Rows from expert 14 of block 5 of the image encoder, named by matrix and row number. Rows with one number belong to one neuron. Each number is 128 + 32 x the weight over its row's rms, rounded and kept within 0 to 255. All counts start at 0. After the name is the row's rms in percent of the matrix's.
# up: expert up (encoder.blocks.5.mlp.up, 32x96x192), inputs 64-127
# down: expert down (encoder.blocks.5.mlp.down, 32x192x96, transposed), outputs 64-127
up.68 079 [101 124 200 117 150 109  78 104 107 111 124 154 131 144 161 104 129 150 148 178 175 130 102 183 113 164  89 120 111 152  70 142 152 129 151 128 130 104 151 117 132 179  97 146 146 154 155 195  87 120 126 154  84  87 104 112  94  96 202 118 109 133 145 119]
up.69 130 [129 103  68 157  90 118 160 101 131  80 103  94 108 150 114 134 158 100 108 131 156 132 152  77 126 160 158 176 151 144 160 132 200 144 199 102  97 121 160 121  73 122 100 125 162 129 176  97 173  84  99 125 117 140 197 142 141 116 101 140  95 115 147 159]
up.70 100 [134 136 129 107 111 162 133  91 135 155 107  73  97 141 142 113 158 126 194 121 111 166 104 131 126 112  94  48 119 158 103 137 116 140 147 148  98 119 123 171 119 194 116 150 170 172 143 134 103 145  94 116 145 138 126 112 108 136 100  96 143 164 126 148]
up.71 102 [171 191 112 170 123 115  48 130 113 118 103 131 130 146 106  95 149 109 173 118  93  98 146 127  70 110 127  63  83 123 127 106 187 189 109 129 131 111 152 119 143  94 103  92 125 142  95 175 125 143 114 131 124 165 104 110 115 178 148 152 105 117 184 137]
up.72 109 [125 163  57 119  82 150 105  97 122 124 126 151 105 115 150 145 115  28  95  87 123 152 132  52 114 132 138 128 159 165 146 177 140 160 132 119 125 118  77 148  89 127  57 148 165 112 164 112  96 163 134 121 152 106 128 126 134 119 155 141 125 133 147 132]
up.73 092 [119 120  29 124 191 110 121  97 159  77  98 125 133 134  86 122 208 105 128 140 174 127 110 118  73 101 111 110 168 116 153 111 145 161 160  87  99 136 105 199 100 105 173 176 166 168 172 136  64  89 147  96 178  72  84  79 145 171  98 160 111 150 146 116]
up.74 095 [114 127  91 143 116 104 146 155 175 110 187 146 199 145 168 102 103 114 123  67 155 152 101 134 113 154 151 156 124 148 193 102 159 167  89 157 157 127  53  97  78 134 208 128 119 113 179 174 176 166 154 134 157  95 146 158 143 136 135 124 147 146 148 204]
up.75 125 [ 89 102  84 185 138 131 118 108 156 126 112 140 102 145 116 140 114 103  62 160 148 130  95 114 137 182 125 101 148 163 158  97  91 177 180 132 112 118 143 142  86  73  99  78 159  90 119 155 134 147  94 148  91 151 148 180  88 155 126 121 139 107 202 231]
up.76 091 [126 207 126 109 108 121 156 117 115 131 134 116 111 165  85 159 235 178 143  90 118 142 139 143 132  89  60 118 141  99 148  48 137  75  99 106 115 217  94 104 137 103 120 110 100  91 130 124 179 170 121 155 168 121 136 109 116 126 155 125 119 136 113 140]
up.77 117 [145  94 121  52 114 132  97  82 124 108 146 123 163 171  94  99 145  87 126 146 172  61 133 115 203 112  73 123 171 151 151 140  92 168 119 159  87 162 119 118 128 117 151 129 139 146 151 159 121 130  88 166 159  99 147 127 181 123 114 105  87 123 156  61]
up.78 115 [186 136 117  70 181 104 141 135 176 127 198  85  99 119  64  51 149 113 205 126 123 149 158 106  82 144 110 111 122  82 114 136 179 140 144 100 129 111 159 144 123  83  54 147  81 173 183 113 122 133 110 110 124 162 116 109 123 100 183 149  75 130 131 154]
down.68 075 [114 169 171 114 154 116 116 138 143 155 138  57 141 132  60 115 170 177 209 105 125 114  96  50 116 104 133 110 123 138 155 110  76 141 134  78  94 132 166 125 154 131 109 103  95 159  88 122 165 153 173 149 112 136 104  96  81 108 114  54 112 151 126  93]
down.69 122 [126 162 132 140 100 131 163 114 165 111 111 122 166 154 137 119  87 155  92 108  96 141 102  69 158 118 103 136 193 151 152 152 119  92 141 114 130  91 115 157 155 155 133  84 118 155 106 130 101 135 133 154 193  78 163 114  92 219 114 152  13 126 123  84]
down.70 099 [181 103 140 150  99 177 121 183 143 174 146 127 185 125 152 185 116 145 158 135 104 115 145 158 130  83 172 140 103  65 100  94 102 143 116 130 108 168 122 133  51 162 133 141 145  96 111 130 126 163 145 148 111 130 111  21 135 104  86 161 153 157 184 148]
down.71 107 [146  95 126 119 186 116 113 145 152 164 115 111  97 118 158  78 194  93 102 145 146  85 101 137 103  82 119 160 183  96 122 152 119 140 127  65 143 166 149 155 203  93 106 132 163 132 149 154  77 113 128 164 102 141 183 120 116 184 157 144 131 114 106  61]
down.72 111 [ 64 134 103 128 110 179  68  70 140  97  81 126 170 102 158 128 156 136 125 125 130 174 161 129 110 157 100 150 174 144 124 122 117 154 153 130 105 132 168 103 159  71  35 111 115  75 118  90  66 165 122 120 146 188  92 153  88 114 136 161 134 173  70  75]
down.73 100 [ 78 144 146 124  74 165 157 128 152 118 118 114  81 154 154 191 125 124 205 107 117 138  84  81 172  75 151 138 126 100 142 191  97 109 181  98 132 119 112 120 129 172 111 131 167 128  93 132 116 169 166 169 169 131 175 116 110 150 117 106 155 112 149 151]
down.74 105 [112 120 108 120 116 140  81 110 138  95 153 115 133 125 152 110 126 163 182 128  50 114 142 142 125 132 123  43  85  99 148 108 113 173 101  75 128 139  56 138 115 101 144 159  47 164 103 178 115 155 157 165 119 127 140  99 113 165 178 127 135 165  88 126]
down.75 112 [ 75 175 187 122 155  81 151  98 108 146  80 126  90 133 103 133 120 126  86 129 123 128 134 119 158 118 156 136 125 103 160 132 110 113 144 199 149  95 225 165 115  71 182 130 175  94 112 135 154 102  67 140 118 114 148 166 124  64 175  87 126  89 134 150]
down.76 089 [ 94 164 131 138 160 148 112 122  99 137 133  99 147 158 148 165 128 130 145 150 165 180 139 111 149 150 127 150 170 186 141 218 134 119 112  83 159 137 101  99  76 126 116 108 151 146 155 151 208 188  75 138 122  99  89 122 147 145 116  87  64 156 152 113]
down.77 124 [ 89 170 101 206 102  92 125 104 147 109  96 137 151 117 105  60 142  72 154 107  67 139 159  65 109  90 107 146 142  71 106 111 181 182 145 142 100  65 106 173 147 134  99 157  88 103 147 119 172 128 166 148 182 108 174 123 164 142  82 148 134 118  94 160]
down.78 115 [113 140  97 153 166 204  97 148 140 163 108 196 102  99  77 138 131 135 121 113  99 126 195 157 136 132  98 103 127 142 126 114  74  31 117 115 117  75 131 128  92 141 127 167  89 137 128  76  99 174 151 164 109 185  98 140 120 167 160  64 149 127  62 149]