config = dict(
    encoder_arch='vit',
    model="model that answers yes/no questions on an image's attributes",
    dataset='telescope images of galaxies (Galaxy Zoo DECaLS)',
    train_examples=44167,
    image_size=64,
    crop_scale_min=0.5,
    horizontal_flip=True,
    color_jitter=0.2,
    questions_per_image=8,
    encoder_norm='layernorm',
    encoder_norm_position='pre',
    encoder_activation='squared_relu',
    encoder_head_dim=64,
    encoder_fused_qkv=False,
    encoder_bias='none',
    encoder_qk_norm=False,
    encoder_parallel_block=False,
    encoder_moe='top_k',
    encoder_num_experts=32,
    encoder_moe_every=1,
    encoder_expert_mlp_ratio=0.5,
    encoder_experts_per_token=1,
    encoder_shared_expert=False,
    encoder_patch_size=[4, 4],
    encoder_conv_stem=False,
    encoder_layers=10,
    encoder_width=192,
    encoder_positions='rope',
    fusion='cross_attention',
    fusion_encoder_width=128,
    fusion_encoder_layers=8,
    fusion_encoder_norm='rmsnorm',
    fusion_encoder_norm_position='sandwich',
    fusion_encoder_activation='swiglu',
    fusion_encoder_mlp_ratio=4,
    fusion_encoder_head_dim=48,
    fusion_encoder_fused_qkv=True,
    fusion_encoder_bias='none',
    fusion_encoder_qk_norm=False,
    fusion_encoder_parallel_block=False,
    fusion_encoder_dropout=0.1,
    fusion_encoder_inner_norm=False,
    fusion_encoder_moe='expert_choice',
    fusion_encoder_num_experts=32,
    fusion_encoder_moe_every=2,
    fusion_encoder_expert_mlp_ratio=0.25,
    fusion_encoder_experts_per_token=2,
    fusion_encoder_shared_expert=True,
    fusion_encoder_positions='sincos',
    fusion_encoder_cross_attention_every=2,
    residual_init='zero_last',
    optimizer='normuon',
    muon_scale='original',
    lr=0.014,
    momentum=0.95,
    nesterov=True,
    orthogonalizer='newton_schulz_5',
    adamw_lr_other_params=0.0011,
    grad_clip=5.0,
    cautious_weight_decay=True,
    steps=13800,
    batch_size=256,
    epochs=80.0,
    lr_schedule='linear',
    final_lr_fraction=0.05,
    warmup_steps=270,
    weight_decay=0.05,
    adamw_weight_decay_other_params=0,
)
Rows from block 6 of the image encoder of a small model that answers yes/no questions on an image's attributes, named by matrix and row number. Rows with one number within an expert belong to one neuron, the router's apart. Each number is 500 + 50 x the weight over its row's rms, rounded and kept within 0 to 999. All counts start at 0. Numbers have three digits each.
After each expert's rows are labels from the 100 images, of 14848, where the router gives the expert most weight on average: "top examples" is what is common among them. Only what is clearly more common there than usual is listed. The data: telescope images of galaxies (Galaxy Zoo DECaLS).
# router: router (encoder.blocks.6.mlp.router.weight, 32x192, trained with AdamW), inputs 96-191
# up: expert up (encoder.blocks.6.mlp.up, 32x96x192), inputs 96-191
# down: expert down (encoder.blocks.6.mlp.down, 32x192x96, transposed), outputs 96-191

# expert 21
router.21:519525478506487442489578551640535480581501572439514533541563587555487458523385524433464501382445496543446412529510497454448589506507480435446475411472512529478484560563416555549510527507537542588519477410485497488393422501465506535410515444520544479495545497429482439526460537446508530544
up.0:477508516497536459547519472461489510598493554482478491421533520506480442519498504576585482514497453443397463471494450462486572510544485509481545479543567526520563453490451449564519547431492425430459462501508501472575504549571539611482548597459438489452568496495566550460397494600392608593
down.0:623487476497506437507524449553468566506527541468506484502538601414521544494509523455492390527478472563524487465495476494502453562443413499477436520484565539475406482597449472529464436478556451456496448479366561462529541537406545457501493477551541600497508536523457569482457531450507428549
up.1:499428397435557492502428465520464576625541481594501430468508520466456492471402522457528488519462552508484456475615523533478509470546490563539459481531468507508475542502576551513476598412566458451488505451456476532551448442488409476430505504437425459505539482512582482455467572382463546521
down.1:516559503393441555527464447545496577524467425485562446493585497418547623475528527467502544524471404600490399494435458444447573551479511554479497462453534523575589488511504468497486463514435498548550504462417417534407490563491553520514449479546465503510533492531511506524542471501467438479
top examples: roundness: cigar-shaped

# expert 19
router.19:544587547488475540449447491593468642484443445435543457395556432453564496557512461529521512426452540498547486585570559422411481414625553437476517469464519595447531558446562520465598449493506485500520435498446415537497477492452435499443468571442577481566564561495541429524506584534544541543
up.0:504537487465423595540500494558516493492474462500603507497488501469505499450600509477562538455570436547498540495553474508576464468442546412506581501487545453438463462620541458448454427485523480471508530523505465547503550532532494414519526571437574499518563532517470453497589479503633593504
down.0:466472446537437503503563493519509583532481473477439593610529423440511467466529608600484392441444406463629515449376483573501550442533551502415561541440512571497503600466502354502485431554487473560522528472418378481478573558486560504554508494515476470453542483531555531577476431512448520518
up.1:447574524478439512554596590461469396522448548515471420562413467507566513512512568497529538431493532506465578461429474540591438501397509605482521507521443456528516342401467443529502490582493642422549498466515537435529434409442540534473486458455513539532547467591492520416479519527571549458
down.1:506519525479427511564500523520444583587425474458574521568447544540612406532455497462460434556459451464467523544567567482484547461533482443504532566502432502558531437447570525437512422435537449503477547395478527560459427534467534613450504581418421481462512527478442522497525465521562537591
top examples: shape: star or artifact

# expert 15
router.15:551473435446561439411596601524523521560493539577504535494505497485453582432591560544483480420494493521491519621554559543485457500514487472484430455434472612558510475493482444492444504481520445475525398419479430460454608497474425524470488449472444557510546518574471446488461582453533547617
up.0:520535493509376430349533539500540440519556558479427440568494540422524517483470600480597498490506512528449506466474463534456456550555565480541464459511520529525503525556522464534534563396551456420404581530486480558427568581576484483538606431476520440469544421488423491502398578532529484507
down.0:480461539465468467527386513535492483561500496504505395434441532510522441469497512503468521598459499555431492504496443351532429531478444526440508433487487536508518503603484518595646465483484414568523595486415514441491518542406457539510456440611485487522476475469515456527557495526509551498
up.1:651451426447510541561504610525527463440406453557521474510442420493426512500545475536516518536414434496507611496553569553461532523490567494503443527489564504541559441445483453514532482535552480500449506515460435475556486395485470517467504488480432444474575462528501531550449510586582477506
down.1:492440491541448543494449543455518539449507500533426487510532520466502561474508508596548500463481488468504556501413488488499582411518432487543551463471494464504505531595525519487480477496480482551582549466514550511484548457381516481507466509565556510581507500514541539524556450500460502650
top examples: edge-on disk: yes

# expert 30
router.30:446546502548540551485384524501545460462463442422408510500512493571459514505472478544423390435504514564461527565586520518443437439529457507614544523496486484534505425444429539571445498500533500493518436531508484446578507543453500534439439576499465511529509483452548410514442538537430441545
up.0:512520484498565447449536555477574578482471487547458489399514534463518439552526418391514440560423555406498481433390545552519491420571524531562511569585584509514546484571505587429450434602505416530556586538577550559480449473536458568506522461465517471383478589529536543440529550464491474516
down.0:542507409563481480499448422430459446531522508467535509468493525486565430469478541467443470474464510441504502492478542557520584527538557370521574493499499571523507427535537545461512587496451619487453540484559530485540496561524498295575534543524517507489467457544558568495499554517452420418
up.1:512545498577480442449572549515457487544599526400538444497435551409495526505500529471594486498464485478425452523504492498466479458524463519492532468593400512512509534597441607523504424597532499433453535574483465504522538512492544504491486486531568542458542536504513510519517477534503563616
down.1:496467421477509430498396483512564449491473453539492636511542487448491553484532443417499524445593552489445507442573561421497557550493581536495483388479486500493566535552466423452436502532422447553512483466468550435557501604480417466544510590446628498532548510505433513512491470493446467471
top examples: spiral arms: yes

# expert 25
router.25:602566403610523549465440525483549478511494572450566510489552512498496505502475467617502463413439644508344448554571511484491454484529514451637525453527536568554522496439443493462528455442479567506516437523575504482462498488501470523447419476512565582495460456503574397596543485519506456540
up.0:523449449450447533475556540513606462421499532505559541508503490515503485440501541477460405576457482570551500555516488478525474476580579623525446478474451546449427462592484477518445488533492492570534511518552514481518536478545498520571515466564493430560465456489513555567499528609531499511
down.0:409472531423480505521567534473465470491507390438563511640504492483457468524527464484504499499548538480469524479491503516563469494459500517475532429504473515510449479413499485509455515520493509541517582471555602473489501465448573508542494592484487488628490470487447499416508551486369491509
up.1:498482461508537517563614529512518488473528466479451485584477486420399562428504480439500397497423460397503513450512500517471489532513511494479510511476514548468522558468530548526498487450605570445527549572459469579565428390614532540480492477488480518482499440572511469604485528476458487477
down.1:355471480566477482465484499570529494517499482543499468479511514528448471403526500485551580462496521515507491396589589436488473495473477489571498480547476558559439377548507592490488651503502488504501457569462517455593455457588378472476493547494460529523519570474466493494458524444415459461
top examples: shape: featured or disk; edge-on disk: no; spiral arms: yes

# expert 18
router.18:479487501571653468451562434487408546472502532509551582485591495464507500440490528552504595374472506478433437503592524539394545447525542448564469491476424514564623472456528547422514517434528430434553458537459509521486459497515418551485458633458572426570441487496531467511451475478420479517
up.0:475505576464466567461499498502429436455542410591531403441579517517482452440425494562464510479539524526501560520541464540451443563521500472496434458550574453485590527459544509412498456518458490421549538436518582554435524461487501526528602479538405555431459512516470439442529574498550561552
down.0:604480505567513448570578561497516492413482490556512581451483508532514444605493456512495503550536486472563527428485534407509498443474570510572487473559554467536442548469489556522547565466456511529514587426560523560549477419498531424499493535546511498510490428468470470545546526422437437448
up.1:513423502505516500572454505530491502479534514509500462519495512524471465529428421518466496497467579485546401496491450478561564450562447502475459544470521471523559542451461483523587491425527414539581608393485583436599460552521486492493473436476507511432488503481431428446451542421587532463
down.1:418528596488538464541372360480528568535486546443490531564483503553501407488499534528493476541554451515485585439454540410517540473552605455417507459480502636507558511417496430459575487505531445451474497532479482458495495471537514404458478518479535525480442470449527396516490549476473546583
top examples: shape: featured or disk; edge-on disk: no; spiral arms: yes

# expert 7
router.7:481530463561534515438473566515471452500522405458445533529502490522524480471505470572541477404535542503429437422485496442493517463507539525584545486524454581418550561560510479506520566436521620445508421450488476472534419486506507610432472624551455402624505423495594479509485514533475500572
up.0:433425498456539392524466479398532546438518556579533503503498514531546474609520499491527435461502443373473570468544512438523370531390504512477522531541510551501448485546535507534529518487578444430591554557442502484559475549514525381524538504538466443497563536521413477544464555524455410516
down.0:475435501540467551555509541578523438497616468470419510616411520605483562393600451502480554471557489416491490474540527487576529503477489388499435456430518597557480427497490509545627462431469544512458457503607546535539536478450420540487563496479531434622497516431539445545459471506518532507
up.1:338538498471491592515563526497530509512555503466441441457463519447492524450451476500551472451551553518463611515554400527533583532414442539528572441519445494467514436559524502554523453552476522530463603479568560593480449550549452461559602550552501493502482489516509482524477446381497494552
down.1:512438456515467463382552493546434499485511507483345550491431567555511433468486531587521576459462552446453543495473637518494534509537502437456552504472500465493476463410508483423488447529481457430478527443455517486529533587469461488455406462540535500549529526454481455400548485408534437496
top examples: shape: featured or disk; edge-on disk: no; bulge size: moderate

# expert 31
router.31:518434490473497491446471460477466437525496500570438380559572470508502516485510497564472479420489548525474457564531455523448451461608520427579436511446499520538481583499549498526543502509507599461458485488463420537579492537495481658494540449571509425613469515475509469553508492484488597588
up.0:504545465447467443433494475566453569530467483538581517514502339530553459451467469442606603535598540443496595503481427455456518519399452461464487461499525541476491482532461436552587586503505512481618479460513515444509533556522310486504517502536496528494575486528510452545560445546471467532
down.0:510519509534487548494503538495431596452467611463514572532439525466511536543463493475508549491504446471484513497474514497568627609419550461481490516437570470383475549497552555534443475601523528437509466488479546469484474469540531507520486513456523472428514478587553649519435500426488392546
up.1:451458466530544543515517490520450505456566549461460510472389547436489533435497481515413484533467483378511503540550436369571570494549542483422566551498507559502426484559559440496523490481583477534474530529544606487433547491474443480427544486565487548485543488541432440589401500481479427480
down.1:507496551498534481351603503458527540449463533525534644430420477567550417438498562545555425516469523511486474538462463532470402494528412475512510510531528548485483475507501524478400518591598483501571580508447482499522452503555475536421543489458469453546492460557413513494558478436511516367
top examples: edge-on disk: no; shape: featured or disk; spiral arms: yes