config.toml
image_size = 64
fusion_encoder_moe = "expert_choice"
fusion_encoder_num_experts = 32
Rows from expert 5 of block 2 of the image encoder, named by matrix and row number. Rows with one number belong to one neuron. Each number is 128 + 24 x the weight over its row's rms, rounded and kept within 0 to 255. All counts start at 0. After the name is the row's rms in percent of the matrix's.
# up: expert up (encoder.blocks.2.mlp.up, 32x96x192), inputs 96-191
# down: expert down (encoder.blocks.2.mlp.down, 32x192x96, transposed), outputs 96-191
up.25 112 [152 114 144 132 135 142 135 115 142 113 144 125  61 131 125 129 198  78 118 127 104 111 131 184 122 136 143 127 118 147 149 177 159 119 103 146 143 128 107 103 123 176 122 117 147 118 145 101 114  77 155 115 126 150 111 124 158 126  60 142 129 109 124 136 110 125 147 110 136 102 126 119 178 125 143 119 130 108 156 135 109 101  97  82 127 118 111  83 160  96 125 143 152  91 115 118]
up.26 100 [146 137 126 139 139  86 116 122 167 110 125 184 111  86 158 118 188 117 141 105 140  92  94 115 122 100  97 140 155 145 163 154 122 115 148 116 135 137 152 128 110 135 108 115 101  99 142 102 160 151 117 159 159 135 137  91  65 105 141 156 127  84 139 136 116  99 158 159 108 110 129 135 123  98 113 129 156 118  97 105 148 141 108 123 122 103 133 126  80 114 129 143 126 142 129 138]
up.27 109 [102 155 102 120  92 136 160 124 142 110 108 157 170 134 113 133 121 139 103 131 120 121 120 139 135  87 108  88 153 135 118 119 116 117 121 129 149 161 120 107 151 109 126  67 178 133 119 161 122 126 146 105 143 157 142 125 172 121 116 113 138 100 119 177  95 142 146 153 121 115 143 122 142 111  96 158 145 109 128 115 166  63 106 116 148 128 152  95 146 135 127 141 140 119 146 154]
up.28 113 [131 131 161  93 130 111 133 137 126 153 161 136 185 124  89  87 175 157  92 133 132 123 140 133 145 150 114 162 166  95 153 119 107 140 132 126 126 141 122  83 149 133 132 136 156 137 125 123 181 114 109 141 114 148 131 136 142 106 161 102 111  74 121 159 119 129 152 114 138 152 113  80 106 151 126  89 106 109 110 124 130 111 118 135  75 167 179  74 148 102 111  95 150 126 141 139]
up.29 111 [125 145 129  96 146 112 140  90  96 124 194  82 122 140 105 127 177 132  66 165 117 110 126 110 121 123 147 114 146 177 142 139 128 118 118  86 111 126 146 125 114 137 162 175  99  95 130 117 122 124 120 156  48 134 122 146 140 147 102 104 176 125  98 126 124 140 120 114 141 105 110 105 115 149 156 139 131 152 130 126 124 127 126 110 127  98 129  90 166 138 105 131 187 129 127 102]
up.30 094 [169 120 126 116  92 128 171 138 162 115 122 123 151  76 125 115 140 156 159  87 115  70 147  98 111 126 123 126 119 125 154 142 130 126 177 108 171 119 132 132 113 103 152 113 109 130 114 110 160 170 119 118 130  97 124 130 131 151 160 130 104 129 123 117  97 160 141 134 121 142  83 143 109 144 137 108  95 147  73  98 114 162 139 129 179 139  92 109 129 136 122  90 190 143  99  98]
up.31 088 [142 148 107 114 129  96 121 127 113 124  76 180  94 113 177 126  85 119 114 153 151 148 136 125  97 126 115 151 135 138 106 104 142 107 118 171 101  93 119 138 128 106 145 137  91 119 158 155 157  95 135 140  69  80 165 151 110 142 145 149 126  89 119 149  94 151 140 106 126 119 129 132 176 104 131 113 140 127 133 129 169 145 149 115  99 117 109 121 135 130  98 177 150 140 153 139]
up.32 102 [127 131  60 157 111  98 145 123  93 106 148 152 129 134 172 152 142 179 110  82 127 107 124  98 170 117 143 118 156 123 142 134 114  99 133 102 140 122 121 121 129 103 113 125 131 127 132 103  93 151 133 141 191 132  97 174 123 107  80 157 134 134 161 123 114 156 122 104 154 124 134 116 139 215 145 156 146 131 121 119 130 121 152 126 151 136 117 162 134 138 123  86 138 124 149  92]
down.25 112 [131 137 165 126 121 150 164 123 144 117 136 126 121 120  99 112 103 123 159 124 139 168 167 129  80 154 118 116 159  88 149 116 118 162 134 125 130 136 124 141 105 138 100 127 111 133 127 164  98  83  81 129 142  89  97 108 129  79 138 147 137 160 112 131 114 146 136 161 134 144 128 165 129 116 186 114 139 101  96 121 130 133 101 162  81 108 153 147 166 104 137 103 125 164 148 128]
down.26 104 [131 124 155  72 115 130 139 135 122  96 116 122  98 113 171 105 112 122 107 145 128 125 109 110 142 151 146 117 138 118 154 127 149 111 109 137  87 154 110  95 131 117 164 118 140 132 105 124 137 100 117 146 119 122 108 175 153 126  81 156 109 123 119 101 108 112 161 109 146 122 118 158 124  96 118 157 129 161 117 102 127 139 124 118 107 109  99 145 159 155 167 144 180 116  92 124]
down.27 120 [100 136  93  89 130 182 109 130 145 126 122 115 105 129 159 137 103 160 125  93 129 112 175 175 123 139 114  95  97 119 121 103 104 162  95 102 100 131 153 164 163  92  87 145 143 150 123 124 151 130 111 124 145 126  72 177 144 101 131 169 113 152 123 131 127 131 115 131  99 161 128 109 140 151 145 141 127  86 141 200 110  98 126 148 164 141 147 159 150 117 124 143 124 140 119 153]
down.28 093 [146  79 106  96 116  98 141 146 108 130 136 183 117 118 116 130 133 136 105 115  81  94 138 129 149 129 118 160 131 120 109 148 136 162 136 106 100 115 187 125 157 212 158 152 152 145 143 164 130 141 154 122 102 163 172 137 145 142  89 129 124 126 111 144 103 155 128 135 138 137  70 106 118  66 142 119 145 127  94 118 111 135 156 109 134 151 148 141 148  98  68 133 173 120  93 125]
down.29 114 [143 145 171 115  95 132 132 182 127 103 120 117 162 132  96  74 171 117 137 131 143 108 105 100 131 120 110 148  86  80 108 121 129 105 101 101 113 111 160 124 128 127 116  96  85 147 187 163 156 111 162 109 136 115 124 130 130 159 123 120  98  94 132 151 116 108  96 147 122 149 170  69 114 117  89 146 124  89 118 126 185 125 124 151 158 175 128 120 117 131  84 136 103 109 116 149]
down.30 079 [150  89 106 160 144 106 134 178 167 137 131 150 154 201 107 144 124  88 139 123 134  71  94 166 129 103 124 169 143 138 169 164 115 143 157 137 102 137 143 156 182 138  94 105  90 119 113 111 139 103 125 111 106 186 119 142 118 125 146 157 101  93 132 145 120 143 140 135 146 103 148 139 150 114 103 117 147 110 175 140 110 135 115 170 118 154 123 146 149 103 107  89 105  71 130 126]
down.31 071 [177 128 157 122 145 122 138 117 121  75  93 126 100 111 159 130  82  95  97 131 162 136 153  79 155 121 139 105 177 119 169 113 120 163 155 151 142 159 161 128 181 101 118  92 162 123  72 170  94 127 121 118 130 159 178 161 110 135 118 131 114 137 128 156 155 177 182 127 106 123 121 122 141  93 123 157 121 102 110 127 136 108 113  96 121 102 145 128 168 157 126  94 137 140  61 142]
down.32 087 [127 135 144 130 114 134 145 116 111 101 116  80 107  94  95 139 114 184 117 167 102 140 138 113 122  85 102 110 126 117 123 122 146 137 161 117 123 132 131 124 135 123 142 118 108 144 106 140 131 129 140 146 175 131 129 125 105 178  90 146 133 182 148 145 147 127 120  90 123 148 148 183 158 116 128 120 183 168 117 143 124 127 108  93 149 114 149 114 131 141 136 127 118  95 124 117]